From a checkpoint of a small image diffusion model.
Model: 3.35M parameters, 32-pixel images, norm groupnorm, activation relu, widths [48, 48, 96, 192].
Data: trained on photos with spoken descriptions (Open Images, Localized Narratives), 10.4 epochs.
Rows from block 9, named by matrix and row number. Rows with one number belong to one channel. Each number is 500 + 40 x the weight over the matrix's rms, rounded and kept within 0 to 999. All counts start at 0. Numbers have three digits each.
# convs0: first 3x3 conv (model.mid.2.convs.0.weight, 192x192x3x3, standardized in use), inputs 52-64, a 3x3 kernel for each
# convs1: second 3x3 conv (model.mid.2.convs.1.weight, 192x192x3x3, standardized in use, transposed), outputs 52-64, a 3x3 kernel for each
convs0.95:444449518505515586566508542506488503497520487505511512491477538594531500477510532516503492489479460506514526562608509582526449459457469412431531502497587540410458519490491533458460528517586465474469441473461508484442469457542487480490555471504534506529478471507413441428505535482506497476491457509464451530521502552536455454455522531488496486536541527
convs1.95:492467399452446508464470555536519620514513444528500421502501588535515434529486415541533536578502524496534549499515513540466398499522479498530455479531551498531561465502512525487472502566567545541514502502545470422528526481517560538500499529470494518542485504491437418428480529592520500505507533466531515422527511504503549500517499518508532475530468439
convs0.96:569515457483548483447431484439490489501450502541503474404485503432451525510508498472387472513450455562551509515490491493475580470502473543532466492494492445447491501500504522561554515542534517504542599554470524575559505503569443540481505508506463447477409453473496518520487500564527524456466528517468517557464453517525450443393342475414499470534647546
convs1.96:504520535539514576587579610499460457590490497560601587478409458537467491506493519506426566471474536504488485527573522462504565451428440518505483496521485527428483518501466475534523489514507503431444542475470511544525519509584476483507493471519510462487566460468532592553423423471505514400430506460526518542503426475463453485508369462510472546522589564
convs0.97:464488494620547525615537487467471473520527482549528557488474535509480488562531485536473450495463435425476484505554513513547510441432485422486486515535501521520471506502469530506494493488532460417476492541557494566570531541523534486483514482492553545502455470454420513482485540518460562506448522517535512546462474535435418389457454523441476542418547569
convs1.97:494465510457461481495494475473463526470486575475512508505486492511431476520472499504492562479463468481491470513515558584494481505490559537454438537473478476503553481543588583513527560495548494439425453473468481527506551483568498442437468427476514464516455474568421460506442421545504456483487527500532504514518437491484420474495438496486502496538529439
convs0.98:596581403530544429443456575472482529511460530520458509483457470494465500602541538482507487429498535425499503453505474477460464505459439549572519501502490485442487505495526534483502554516500480492483478544560480465523498556485500465485530482534403432474360414515455469504459490510491567520493531454504421521472442500589495456427442536409402514508569519
convs1.98:466522540503530575528487481482420451435497505513536519463464443445474527533538541492421531385473548448504494531498522541484519499463495482563511460472480505447434548495483528532526427471551447492525457459492512550508517484526554477509553425412475519508503488477563513470535414406474428404543504437564497503568515478508511476480485474375458539503560580
convs0.99:578560388485493531533467546473434503521481545484531515470426472627434431544503471503458517460413513477481509476523582486472487529441484557512471428489479477496468412462489569523519510478518520514490489528555511602592484511458512480474567381504456515489468493465498537472450453484625587463517621449480474519494513543485523509378467508534469474497483497
convs1.99:467557515442504518545510466532501524489480462493518501523482492576531442440504529527486507469494430476557464564530488548516481449474531508569518537594541529518440576519505518482511480465530438500502450493489472512481507447459502499485461491529449517521439492511486454531493374513571513473484522505488515520498473500539589558452538517515508455476509511
convs0.100:474531478453501441453510470504502518501529532465494536515503481499472505472494496537508478537519451552485473525509524539516476585531494548537542514520538516522574524518532498478474460494423511468507512467504549506513513524471509550516461489418519444459501476460492525471496507522528507511507525535461370444494483478524469510527510554476529502472507495
convs1.100:487494526533502545476463531438487462467489491471450527411455512493486505523490509497486484545509556562501556568531544555548567617557517481522545559540564562502469583507526546515534499485586423487489483506499420459482558511546531476552570545463359484462467490466429486414560471477500433540441404490491468473476470458449477467407471515473488512495506567
convs0.101:479462531530533442500493455550506439508470453484446478573510443554507460448480434481531490460518503512512547541529548499520517475468469493428543494493535528486548524479419496535492489512499492498494483495559498486523516482500470468465476444526520494480479473460531518527587546531499490615539523653483498417471497515518471497528503471490483412421460512
convs1.101:514479512516516567454511541458503503526480506524490529489542548506469455532504484453523475474534455473454489483505541555479498495493443478463471487493481514519488443528512522505543611506502486476442472513480463490502499506487498504482498490491493478454524485503502530528421508492406459468496459467514513504482454487517518513547528478486519469499492510
convs0.102:467485456459462451486462487504482482498471481502487499505502510482486490496508495548509516531499511543510518446471506425451464435449459490499485489517497532540532514493482504489467525506490571522532553520543561518540535481529507475562522464550489466416428461429446419418542536560543548579532524545443425405446468454462447478516467505533513546527496513
convs1.102:569555538519499503480506513474448497473457511506474520457457512463470510483474517519500507507497526511520546533524480503502484558549514535536462503483438483482491528462504531472508526496497457496487451496478400443497511515537459461495510505491474503477470511431385478472461487469459465470499473447483483509490491498501489486475476516477507545469493583
convs0.103:613564523487509507482454531528523555542536542508565505489489523523434512552463522496439492475452484482463494508529557452449515437485441573500478517471505565528536449499516487547538453489504540516486579554492600555565474420423484432461516404433475546500501520454555604512544547515568534497540494440485531516515516512505505488511479533466476500494539544
convs1.103:478496539518512541478426485508472487506517494463503487519525495477492469454497481497444463525521517532508497543521523492476482536524502504524475489520513528512506539550525532487473548554530461510549526508481541516485484478439478512539476501519467420497477467493470487483509526526516491421520493474473475480468461522520531535494462462448482533449464525
convs0.104:456485538518566520495519480558503438474459497473470525522490499533472421457442423535524519463501490458473482585536556478488461469484460532480502569550527492554517544526489519535525521556538543555536570580538529497491449495460430483477439488480484547458445465416545538499560577529548554541575571566502515429486480463520533487485620556466499470408482494
convs1.104:444424473506500563488476523517500478538457535459455531580616601530497498455478518452477507517463502497431470498482556571493523518521459483434486531434455509545511444436519446479505586537455509552487495459444503468527508430470505474466444453452548511501555478556484502587451520576428427484514471472469451501493489546503536505553574501510504509456401504
convs0.105:538527427570500403493474499478491522494530534538481542540458528469514564562536542460460499398412529461436492499476532476484568560514498515519506434495474473457520509468519536483540558466506494522557449518562478522545520531521490454553489477534430392497442426485512490503452486535427518504446537450500442498544528506516464486446391532499468606500494527
convs1.105:491546479588582396603546476432448488302535535426520498483489508335497604425516537479491489471526515486503450498479448556496449521489466501491467644460457549526429497514468471404461459439496456487499476524520483528525489553518516445468508479497488511557411539516473545510543465498464450518477512519503544600494537471503498506507547510400542562448528493
convs0.106:522486451582524562501473519469450496502510502467486488432444486491463439462435461499506502455452437509500495508519523505509464466436428511477482507464526450452478478520529444476416512488446499480528482524545560524566495484481501487445525468452551537555488458496471481473491529517500513492529527496441372492470483492523527503510510545444488528435428483
convs1.106:471490566443430506460458506530531528445496453514492489512439460464446429540537535541558528562540526490520557562551532607576508483472489550634594465512497504481455531520459530528479533496486468474521467463532475423478566578557548543511513549520420440482392468475471454425515473513465442454540448438494417475497520526469564527500567563480538573521558555
convs0.107:506552465556575592502502509486445467528496491516453508514504451605503475611435461494491511463485461446512492435463501502484529517452463458512442487489543505484491497487506498472470571486497475458492402510540509579530481537526473501516552464527513488527507489518469508480472497513471550476443510475533451523503489560468448478509454552519459476489513519
convs1.107:466537539473489489507498490534492544486516474458545515587479495503451430502512549532466511493503412473516387557546500555524449518521523504557426510533533554504442534489504535521526514470527469502486469485510505510496489464437516475442495502513450483565417462508418509490508422441511438425527510550523510536489477523473491524542541564496528458466521460
convs0.108:537552519528547549538503510518484518507520527517521477473466482506410457556484462565517511518466470460493492548525549486509505461464525528494417517467503576575468459456476532533524520510502527503454567545525494506533481522495426527498469481504481525475501473482428486492430449412535525455506497447526475523479469557496527521495470486458469506464435520
convs1.108:454476473446525534497471449560500494552515512490490484521488531535467492512493559431428497498486440486509485512517509566498433416456515500502451515498434534468514469490493525476481515505553447488505475501472600584513505478463504496536408468511547461520519461500466478487464470505547471420526539507511491544441429535456485532499515596526556598533523502
convs0.109:478504471599584462513562404466483464533519543504479518523447495487508506452484449516478465503514520427521524532534532468503524415479490504491500544504485554551485476479462505502558512470504474491530446542600443474522491512431511454488508535520506456489516440409459473441422490426406534514415502507566496566515438456533459427424463484433506547447536543
convs1.109:470510487522470471522519542479463493474520545437533483497526520444508558512474494452451534492508536497537533486494535536529534507513564497485442525453473468547555572525544545538568524473519406499502432489532513541546523465480565523476504462496452493482506508452472534474502487507510473516533459473632481481557471416494475463478505546446510556482502467
convs0.110:469497509448500515467510477477507510531550461439510516486465521559539472514542533492550573509547542488515521491447491553479404485490497424468521439510526462455494488469490560491489482468487428456491414506545516472536474424506471462536514477536452445543474485554486458567477503434483491534504494570510406509508420501548511499480468444540490486508495525
convs1.110:544478472471520532537512460473540510463493498533550493426491537454481425513498443479488513575484473525460501470490451579552357520497531419490498459546544522502535487485451541542429464524569544475445496480555538487524450544576509545446500506448526561546476467524543560490456523505460479494504495489519569532462509487528520465474508522464483540538495441
convs0.111:513486482542451491541480425498479488542543476515517497506512542546522508553558543551506487475504490460518471488484455527535490477517490499496482526468502557521530528476441514476474495479475564495563538545575557519614447499477461477511524510538437495494448471455493492501494533510486575591486532531484478476533515500400475471437477491452522572495478545
convs1.111:535559549489511492501532553540492508441411569498473472477470523451450600463443476529437522500450504477516543500463485556537496492513548476489429524546407444575580479504510555462447557459466430441502453463500463496508526521525536479512510463546493554499443489509491506553470476473507432475521477421515499488471477482479436455522496567467438595483442515
convs0.112:471535477494590528469474519510467479480482609474524530500485453574498469470447502489526473418517427418479471494516551528494535444528500515520401463478539469488496439462494508494529553589552502531499507567458571517570461484523436494515495530470512563570484564537477522473490546446511542506536497491442460510435489591488490496528504486471486511506514534
convs1.112:557571563487470536534490497505487497435429546520465491557516490501514482502492509508547525491514488449496503525481532534507465482537500571576486499467502566542500505435508506482519524520478488570490535522467480446500494504518472494511478505482504490473502475526507473502458480466434419463561461442492441505412443552503541577412545507476554530460445510
convs0.113:535490541457534529414501488482493501493512505478463455449465477439479482500512459514526496471458496416475523500465467431459517482479499478496501497525531473480524485483479564553554531529500494456487461439431416471456483486533494522527468506432438462513445471509439457517447484452505529490490502503553469490558459497555502548490470492526519460493478451
convs1.113:509507529577541505544521487519534547481477532490520516468488531455430503516519529474491470516560513519532529515509430556525438495490436416505505551497424537508459569542448509461420468467526484499554523515566547536560480541505525525451547515455502501538466436520487474495532552442484478391551530516547550539505480467498519525465470538469505570520503520
convs0.114:520497468528500507517464501451510570424465590446479549477463548487447530508536537518447440546473437507497479506516512487481474460511487519463447523481465488530523466495497470489472496484420505462501516469487516482500558420440553479465521474462501489495500493506478510435466458458452424473496468506448475535409473519427509543539472499491473458507498471
convs1.114:514497553491502546456498556450464538345431548383428545440432430399435485454462493483502498539504501568505491532576536585585517610602512471545587579545438599571453639597510536528512465477510470465432455472492442451505514493520587531458578568470391440479353466503357481493536502426515441417514471458486541585428562599395520542388428521401430520483449486
convs0.115:505553516530553501484500482463492529515510510540547501449453517514471484552486422536474497479440454483502544575575615485456500535460506451476532526510491499565498486542505494515546499430457562528463560552503484568515460454488502490447459499499494465463525485457504489510497505479505505515433477474503422429527465474413437468383467437478455512409451503
convs1.115:474502491518489502471477534466502496555523532533525510514528562493494568518497486393420438491509503508571541581506518536538553441556583477479469560499471415503557544517496540479418520498534419491522492487520575521500538510434498527528457495510474476484496474533483469491476501495512517514549519401541555563497467466465502464475514519522530534544578541
convs0.116:444503453458465364418444341608588646655618635635606620532585558478521525500521561616555566543558569551562553539508508477534518482571542475554465489507487521495510600617611583608562567582533525480496538536533545529535469549504439510497424530528504507451532544455495455468516549527524542503508507475378441416439477481426436464547522507532541553542594545
convs1.116:463515485499540507502497503638492527630514502570490449465399486467385495526458511664477451680498477635552535605498462553478472537513544461500468516532474526552547478468528513522511533570589418476492457450438488481460580507480512492541527492510483483519421477491488497473533500501491463484454436452537530520516502503454453460472449486492476494556544489
convs0.117:529520475508535532495471507519549551540555525520515508463477536497494485499491500510552501509538523452511507516531525490487524478474484483512511542534535534527504511508521501518494494488431454462494459464491465474501494500463550543468505468418473428430481441422501504494465494479484492467489480443491469475495458485539513523452499492460521511449506496
convs1.117:501526516552568500545529495539519523466481529445518499530527535466462515498526546507531509546582489472548458507498499575519454520507488475550567534542434523542447524545454479499414469452497493564546478520548514510548499484483581536466569532494510484505461448514507472494508524522516498475504550519507478519491443481486483498476484479461509531473512507
convs0.118:522558436609565449451426533461452496573528549568562511468474526431521566611523486557483573501488540472490453527557510453515517562524438480523457560477461541461506512556508470498545542488473504480500486500521483532500443507503504498488515483446455421477515488505541530534461433482457490463464528442531429528532443509535472505467495511496487516545439437
convs1.118:470506525594564402498518442464445495456522503456510537501488445404500532460492484458457522495542596509567530494480479476509546471527543443496525591528525496520535584573432485460540465453590478469504498492493589558508481520515470507485472450411467447471449462449514502495539482477474496502513518522516524554513489424428473412504495503457528520486495444
convs0.119:503500475522495490469479505488478506525524569494476513472441421443463455587562563495501482480516478499549522542542538447469430543517559485493512534545592506501506491506544464449444528475466465467507459475490525529521444469470447448381555451378534555546511484482537502485461447450487462504520481509444418526449426504516518503502516530463497510476492502
convs1.119:497540510518530562545548592449436496456512519554550447465470542419440461495478410512516510590520529476489527533515484626563506564528528503579492436516509462463522552556448491481432474478493502507554445453490482453455558572538585568580535561547440503523467530517547540476523455485510437449500456468402410383526555520476528547364448523425470507481504438
convs0.120:472484507484491535503515537499455431503479447501525489511487430474485451511479466485473489494485494493479486475490475452491518430482488469532457469538446468533452514473496514485475523483479452473487451499502467508519487475462501525515488540508523510537476525543517564582494515553507529547473482527553541566512518527494520525497435423520459457527486526
convs1.120:509503483495481466485479473478474488485522491510536492536534523536529522536514515471532522466513511512518517516504509513505516520524530475497486474478491499492509530485505484482528475495505486503481490512482486491476501485491506474481489462475498433497502502410492484501511503503528515513504469488517482499515483499498472503498510501493498490523526486
convs0.121:501561469443535594519481472537475543569510451545540476555478488648499466556408492457479517489458439488479518480520555532530491541514535503495485493501521552527484490468506550524517502538518443487477449469504482535457556546487524549482573478509520508464551465505460396479502474443539437457490473455486469493505465503433525508489535491533463392441441491
convs1.121:439509522419483549512495516574562589591497452501522512562513539594494445509484511496461486493505448465453504519499507490514498459475520483493477495515535542450492481471517527492508515497571450472459466522538503506516501495496490516499491491469506569574547494539519549509496468463558538465519494461521531531458427492523522476546520515564588492509461491
convs0.122:413545547482543559516537464530543500469517551466516531504493469517539540420519506500480557529478477525505495640545530553477476465547563472482527498469522453500500491440464418435464441464522474534498577536518533499447489520555493465558483424531447449543499443500549462492541500419509452517480466482504485412608466424575477477458540452480522485486423432
convs1.122:503459493471486497458503556559478494559486511515503430480515549462482540524451428527476447599502499526512495464436510528525526537564455496450512478523501464563585480478523492475456544495449490527467497474464500454553523499516469521580478497431579505490519525563472491497482497488461493600509432396497474500482504524482489453595565473537515490514469517
convs0.123:514468553494542516443548456502459433504497477545538505484487490533472530590537595510498467570514479558567515490568568458517593447529548568476442534526494495500509522513503437492502545496533533467418529497426496524508433466484496472447501518443427514587453503530483500456501550494556519489554475525439512516457474486443461494471470479551481425548526542
convs1.123:543510510513486527494512556572551512569567456528528487544512518454473481438462516493514448529509418488440434474528526408476504442504496572507504522486545489494475473502538502489528574525485487459477500476464479463490525529539452510582516524525533548564556588522488534556475520458468520479511513493536508477500494563457526561516469454553491486500468462
convs0.124:507463517559543570406474462473506513544525566558497513522468482469526543455499504485476492502503543517515538520553515465527513419490475519480563517538517422480479484534540488514528518492518521522538468495486433507461502478449548485457528504543442453530399464506429430429529479485468461502434488517496500514530461449498449423472493470576527527586563499
convs1.124:494492518481427436475480525548502494554524459466505501471491487483498527531500516497521516505511517520499522493495515482517528517504461491523537495485499510514496503518476529548497492466450458457536508495548529515520513513477511533496496504432508484521524513497494519485467480528487546589524503437565520509550524481456512460508486496500488517496470469
convs0.125:558531532533534526545550537497481485466480461470482495460449451433428459424433458474485436437488416481486429439463459414444416446460462517493531483512542452501515440486492477495522486495506488486498526501510494460487506526542471511564458454502476492480501565492489520486502509492523531531492509510457472502490560512509512564413425486420485507452481485
convs1.125:497457494502436481451444484421518508458521485463489511411493529494527509537540525471486466457482505495478517504446478496446533548532530495478533520495540552516493621481506524473511460472525404487484483535495471497491492480526430462523482504470474476505507544513449517450486497468483528509451475480539491478483467471483479458395505509471541475499501527
convs0.126:549536517503546536534592568509489462481499468496510503453451465464474479524554534496482408480472388498481394481462426462445408494496455491494513471494524486499510452490521473492515468498502495491518521497539513492515461505464465498503467478453505521524533555502537532445495506506513519504505525514472479501515540509511438496432441440437476464504548517
convs1.126:501501489467440482475474513430514506484535490481505520424502550500522509514519498475502462445499473496495494564491490506477511566521516493493509493499527521517486628490515550483509502493527331474474431517491411489482520471516448487501489515460436543518503557506491490470503491483521546552448504516534491482499466466474472470369498503450521476468482534
convs0.127:504498555495463432521500499564532467501460430479503485612539498507484502477405442502538541486542548511503544558528524453501549485465517501493531487511459520543580518522502536579565565555543496498451517520449512512457488479404471507529449445531532500465482490440521514573539552554523501593546549579449430379506480498519501489531575490516529560410447513
convs1.127:482521519536492494472468487517534506533476570478489508521532566504490555560485512473497489493568531490456472507477504509556534480495444487478450506563550451450506490461513527479510601534480481523493540527523513492535490486528476486487543491510517520514483521606474496569474467517519486497564521528486485506433443453552547528497513477448483474542486480
convs0.128:489510493481494528491538474494490532501552546510526522502512507487546561459513586456441485418463494450486522547508469478498498456470570443472431470523416490487396534557573554542498503522559455488487521464455446497525517542542470467502458453457507485493511527514653585577512527560491450433472500508520465514538502492484405485554552509578538434543542458
convs1.128:537518525517467523493493545462439493475447505469458492437448453496467513496489482512438479468450472502489539479511560507484517535490532485503524538450488502511569522499547537462459490434434453501483515532486500507461530530529513473595482478505463481422480501505507504490467498450499496499481506470536495506515474505539477482501448437470454460506518499
convs0.129:511530522476516520520551523522517548479506508428436487528523503515457453510490488471477421414464418459477452426458489420464455468505475490462495491519534490543525494538567492514539504512508483494516505516530496487510455503467396485477439479469487506477524534478475511451520525513545535514531523519475508514494525495458455522457492504421523519470519526
convs1.129:484433481494409470462443503382506509441521467442469508397515526509541472518525498452456447434440455519451458532456495531451524583508529465449523498477536588493486684513494552500512471470543374465450463524447442500476494460518454463517501495457438530475465537507417505402513521483494545530439510509553539529511514524491499486345505521454545467501505497
convs0.130:459417505629561585499511502449482467506508532506463511513502474468541499478510466473509470454468502486479538560541493567527486497487476453509559492527529463478461527518537471464489535529535498488540420448442494501475461445512404469498436503507575571524473549454442491480487460484468480513482432496448484462466507446507476480515430467495457491451419460
convs1.130:513513522437390427453491475509535580420535529526545463471472466437485474560510473491571510545568495525521548482501527556543517510458481492505514436402535474493518504536488498524525511492496554484483504524479441494459528551520527551572545515526461417482452501501460467422521554534468521530530525481454463487523532560504537581456485509532558518604601505
convs0.131:486479463488478494480431495513514478617566501546598517517539496502522539513505475477474486509510509530487504423474437475523495507526464526566574495470510450418469495558511486529501487487489492532536475474478434493410507489501483499458450436468475466414477497469525556524549486554539486543440445421498500407552504446470536507506503504565543488557537459
convs1.131:493509531563469452552518560498466434494515517468547533522500439455501542466484493445459501464567577483571537488503447490507606513521530501572498523528534468498542547537491513548550485472438463483561491505512431443469510457441520513536508527503546497502470480528508496557479457480472471538509523455553467495546465434576519502500465456510517483498522502
convs0.132:496515497514489452485469505534501565596533593601601553519502550487499587522482522506497508522593538504543495507528534470554601448500485496458476527471541500504555506500520487492545519508505478527457510515482489499444448458594435495581411426527452470534520449526503464523475499505472528521443417426474488518503444496449442508441485492488519523458430420
convs1.132:515476546613478341576512516492492423526477520523486511459468466409492604491527481524464461537525673519487585455410457427503593479520546446474568568443446504479581488498501474554651493496566510502472536511455535524500477475596493502564523496470511536438493480458557517456528521516508482567523508497534568573452466523502470488513515463510508561506488481
convs0.133:518428527503508584488549465529539609513482528587507570519425526541465495498503555473475492508473476515471507519543485565601535481464574475419501461537458525569447534494514551513493488492547473440464531508496538487482599542479497497469461483458521478457506499546475482481504505460474452485479463529505498463556531511485430439555567507528469423506472527
convs1.133:474447481468424544474497521514471474536485490506475485463501555488479493495487540508475453518445460519451527496522571478509527470502541481467444477453520516587552486544556514509474532508498438441474521491504490533549504521522472464459455489496509449529513458509500482450486541546542476489495522542564514561472455525486426464510466556497466504510435502
convs0.134:505528464530475492516523511441509543470511598512539595488514471396500573444528589452456449503499469490535529507524510522489430466509486379482468450498515519535533515518527501568525496492458447425436497491473494537521432551447442520469452508460438497456532519486536558458462425465411456461439472431451512538480496487492449412476443407411475599501545616
convs1.134:540521454534471443522499549421443534456520535535515473354429527419484541551517459548494520510543536517463451505480560516484538523500532477484504474457548559485573632553437536516459479471454441508518510530492500524510544513604475468570518496502389453532434485517550520466505500525477488548511527523511477441390446488460462525396442516394510536503513460
convs0.135:502472524537537581448522470525496479514471452513448443528487512557563497465503463494471470492494460501481509547504519465491418575545497422484517499562518458546507498501535565548552576533533536503471491510491493524512492545476477546494427544523504519457461466382511451485500544472514490518513528546542459436530486430464477469477564508558516459466436531
convs1.135:482502541471481508462459512557494503532479500512519520500505490529500493497484477487489495543528514541506605495502528570523509499521510451466460545482486461485571467496521472478488529494485497497457560548559489503491501500513480490501495484513534501471542505610507516556476516519478456583505456465495518548454435464505504487506515499475490500514456510
convs0.136:488479451455449402460463410572520598567495582600532595504477462494507498552570562548549540551563543505528524462461472494537527520549517552565518570524492557568509540518592559513596581533552494492495511543532513545496458468511475513545496524524501495455483502436436437416507498483515505477489474446382468423463516425483487484447460454461519509528556518
convs1.136:487488488528496522536494526537480494549485499541480481451483497498513498520522494590464507555473523560473485586497504554438509561486504471496496498494556554492518556510491512497540501497535361480465444525485446492465563475528517477504505490489468503500444435470425508373447494480473530521407501489527517487498481469500482496454491511488533481516501473
convs0.137:530486487579556560516544505455461478428460485471490529535487478466459489388439492518558497473530489498537517488523540478474459451504471521494456515498499495490471459491510440459441477506471430394453493504516518474481490495526508496478474448441506484525509509515521515474476420477419386404393416429561509574498492493524475477512450464353431490486507472
convs1.137:497479533511494516468481461489514488477463436447508529405448446453452437516524553509482493477462495544545523529490540517487504553501479481479606485510556520501401655547497500497483416416521432476508554586575481530511496500501510484469577493385395458483458450448405409376492509476482513525528544514526504471495492486485473459433522553495504495544543541
convs0.138:589567537488480450438477470490534543473517507454520497473422423535551567495481492476446474520528511517532549507486534493521518489513528474479481432454445467484483448487538553558571545520525531500438495462434496501502474390453462434445493483449459518532429488485518528477447458491504511509438457454399413491465482476551540513530483539468482510514474540
convs1.138:552571553565509491537473530401434483490521487533527534400430492505518546509543492488449461496488459521536536505493439514522514535539507443551493506542533483440481603524438447477470458467469466511544591548555495449438529541563519569602579590558438503523519572568563556531558490433546532540506478462485455464438463488474584658287409534445464470511471490
convs0.139:553520506491577479491521463446472567457481481426511516492466470461452511463491591441491426479532505450517530476534432508600531477501485414457499384479517456576552532510498573540511538531511415467446432490502446487516493503489475556514519585567455481510507535483437458423426472477433449504447508481459485569478472480498555518482526496512430511463461575
convs1.139:522513489514513507484467469495542543504510474481498445476515520496498470569520490468470482487553489460458504485482518530532503491509515450446462454492527558459509559531501546485461544491466468472489483516555525519516451454541495496535518509561487517548468519564516552480516544548496462478540465544511490475472459489489567573437486537462548544501472490
convs0.140:520525535498535514393501576526496533492444508487506487480512460524533477568553477460470493472485511499507537509516500577571528523454478482511524466507522483403553455457497519513517520523454413491503381502511398465498561509438460549496526447537526464512507503522455469483431504466417438497464477512541464529495419518493486485569524400492500474470452445
convs1.140:467474507498475505524503505515517483531458453543489481539543475490488446542524499516518458493530570498475508519509493516539524444520536467518494492503552544527532503485518505497517481492487485490461496502501534494498471531510487559442471559449539551505512480470546494527524528490501519430500518479569553532506468475505530499494494433468538520529508486
convs0.141:451478529513494524494548472502450471498498484493462467522494482536535520507451508471507506450474493448476500565534479483515547431489588541479440560581447491458408559492519519521504516536541452477485511518436481498514527542553473460478398428436503479525430481514545534612498508530534526454537540569574494506478475524477459570560561483533515456521520457
convs1.141:563525539556519537534533537484474531482476555534524555461467505522466533549471487504514493491506489527519509499521542521509517536511509460529519541503480481511477521478535518452483505516473486511446526539467476488447512562604550507579552497504496488461491493543540508550502483431534482412520549487500485533470451505525474505522514477458464479538497474
convs0.142:456421546509479519462522469426511532490459577513456553469493502463578573425566550463486497519511487549507535558543401572532470484471556440440437492485402501503445497532486551563528483492542521499576530511565511511535522512504504458455492545462479444533510477479461487450542517485505518508448466468536522496527458425471418402423486490460497547479546467
convs1.142:506501504470475449443565581549482483543541541515545483438477505479504560526480457483496502504483533509458538454494573490534539479437510468471476508438486523485602486499484440509478495482445428449499522473502546553565515545511487533541466442420548463524554493542485524532501518492498549591491454427575510493446481469431408410504480484543490539518512443
convs0.143:529526501460509522493468488501515482513541494498532485510476475470465429501480406516527596509507574471502540575550565516490489462466472477484529480513536518512535486525491502516447502469448396429474398435465411385458503504505555549483524484420429435461446429508455432490426429449476449431461457448491499491496485515522500537487468488473437449510428456
convs1.143:489484498539518523555492473530503505540486455480465449466507516512480469554534502497482431517513463494515455512530507493553532455533494404523567501528532516529444594553439498495427479516533443500535523482518568511521463530521513559520510543458501500532520497517509469485544550483544524477508534463523500535491457505477491509428449511469453488531506462
convs0.144:427467578514511500526485420550511465527555518451531578512503516464467461401489498550556536505537547461474503562489419509463509503468467483472480500524464512495497542503496541510519519539506511526538518517528550480504506507475475496504451493481517474460453441428443398442494476455484501485545525521529467434488478529472475571562637508514492486473437512
convs1.144:482491492459492505445450492551520508570474511447424479541575588534491518516464485505516492510486461512432496465454450571508453509524455525446453504489483508528550369386479465420480520516448533625534492521537530485532535506479490475453505482535618560484593523550524504603499502515454457478542498552455477483475465478516522542550636598494512531469393438
convs0.145:411454535513504501490471443501505450502509500520539527495490487438479558484501521526508499556582585525552539543548469498536588397468475494491408499526441511563495535507444467518558523521499490507577509509578513513491474525444505462526510518500478467522452481454400493459522504530512508565529520557538498430460404413444472504495487492484455540560493490
convs1.145:505490479478495418425523547559514487474558567448527480504572517385525610536479503527538518493583425399487435441466541422456512495445462552485464449487428468550476503473521472489548562474405449542474418499495460478541542508508542478526540521507508512490502523577494490551537524517474499536553501485561541549516536516499492520546572456525525521487483525
convs0.146:500488493505484495473465470544559546531524524533541548507517511485498501503513522526518534496496511508513522383431410414475451463477445464448475433443468469475514505555566537563550588595574525506510504485492529503511441489497430481494427455504477484478451503493442500513548553546566559533565549525385439379466511469423468443430473529460508562489509553
convs1.146:481486481473472468474475474497489498494503505497492488508506508514518522513507512499482496494475494501487498484484482495489492502498497481476478487475481490486487502508514499503511496503506467470468463462466467463460495490493486482482489485485517491504515445505495411475488484477480478469469471473513521500502509502496509504503496494497501503507505502
convs0.147:612518429542569515441445555506552539516504540557551488469516526476396485530473469504525542450482525508512523458523557438458531497417425503508439428499505493472514464511569472488506499531541529520471551505455540541533451451548447470512495473499495467450400425428551454448513514549586510472534487448526513466489490485515526497481528601507506513555513471
convs1.147:448519603485478490482463407543528484448476500442516506571526457514506552452538569484493436455492472456513509497511501443460512433456420471536632525474491516538432516513496446488497524466483464506541604533550458511511545474458465494505537470477511487535482472550473453470524492503524501465515533465529535506502497495524567500564520418498540523509523588
convs0.148:536513525518527391411489518467459483461470501444478474557523454485490437495481431526556508467536557476470520473473463448471442502438445585564549525586553499521596489477525547510529574538522549544481495522490471461509503516435484523518521495570456470442455486468506487517504515517463519565594640561461410446440468483539521505572577501479498553487488541
convs1.148:432452464491490504462499463472517518521490517495466535531567554515527528576524562458468516437500535491455474514496535521514530472481479459511504503449498519456515432443463461445517520560534514547535520513513603527539397438481490532454539524454509546572458508556543510572455428500458452517623502527478454445528471462519564524514532501467524503514455479
convs0.149:417456523577533536613598476496486492469480510508483546548531483548535474507498489480515393475500452444495512436485450490522503486486524498430439554513486536547471471471466493507423523524430463508496468501538511518526505527472467521484453465487571531486542526480501564548545517479452447494456444511504481477460519572435468518534582487471492460432485519
convs1.149:502455484497484489502516485475466545483441524513465519487511524464441476550464499491510479451484473437424525500450511545454473502483509540474464462475510468445473540438524567443508492480485511569460440549492486473466514487516545465485510454476477486472476465491495408466459489483470493462557528523479451510529462462569520470523586516459513456490478491
convs0.150:457493524446521489537508453522509488451425461462502451471548443443469501452536507483497471489499477505503528561518439513503642420411531463521511506475531517548510519443452488486508447497499516524505544505460554538466455469560447489605521487539523494513503451509491487454462474495521454455528498540515480475520478488465441475527471500469484521497497528
convs1.150:558478487488511494495531535492504567482491538463497462493554592464521551536511492510553472532517466436468522458498485461504494510528458583529490423567453492515488512451517459458513529481426501577495500530519457486504548528519472489546545529520523538509506540549495498519506529551473505472500509514521496453496505514579563543502525462563508539479524498
convs0.151:520453479517533435475464502489507508532514497510515496446495545329460570548517503482497519509520534479488482492575453342533700535480419507566511563540519470478570488468484354416546442463448493485529467492474514486501504521619500509589513484524481502469469446435554479515441504559485507489516516495521490489478489469503523533455438555477507524528500484
convs1.151:448492527572558438559592525473527485457454503460540554563571505406486600472512543496498469527520512467485485490517455412495494458490438455502542536489428448503448518557495394486552524493457499494499501496548506495540496509500522496455521490501528513503499525535486534547524495502556482392495537566529514522525524511489510513552536464533509571494524549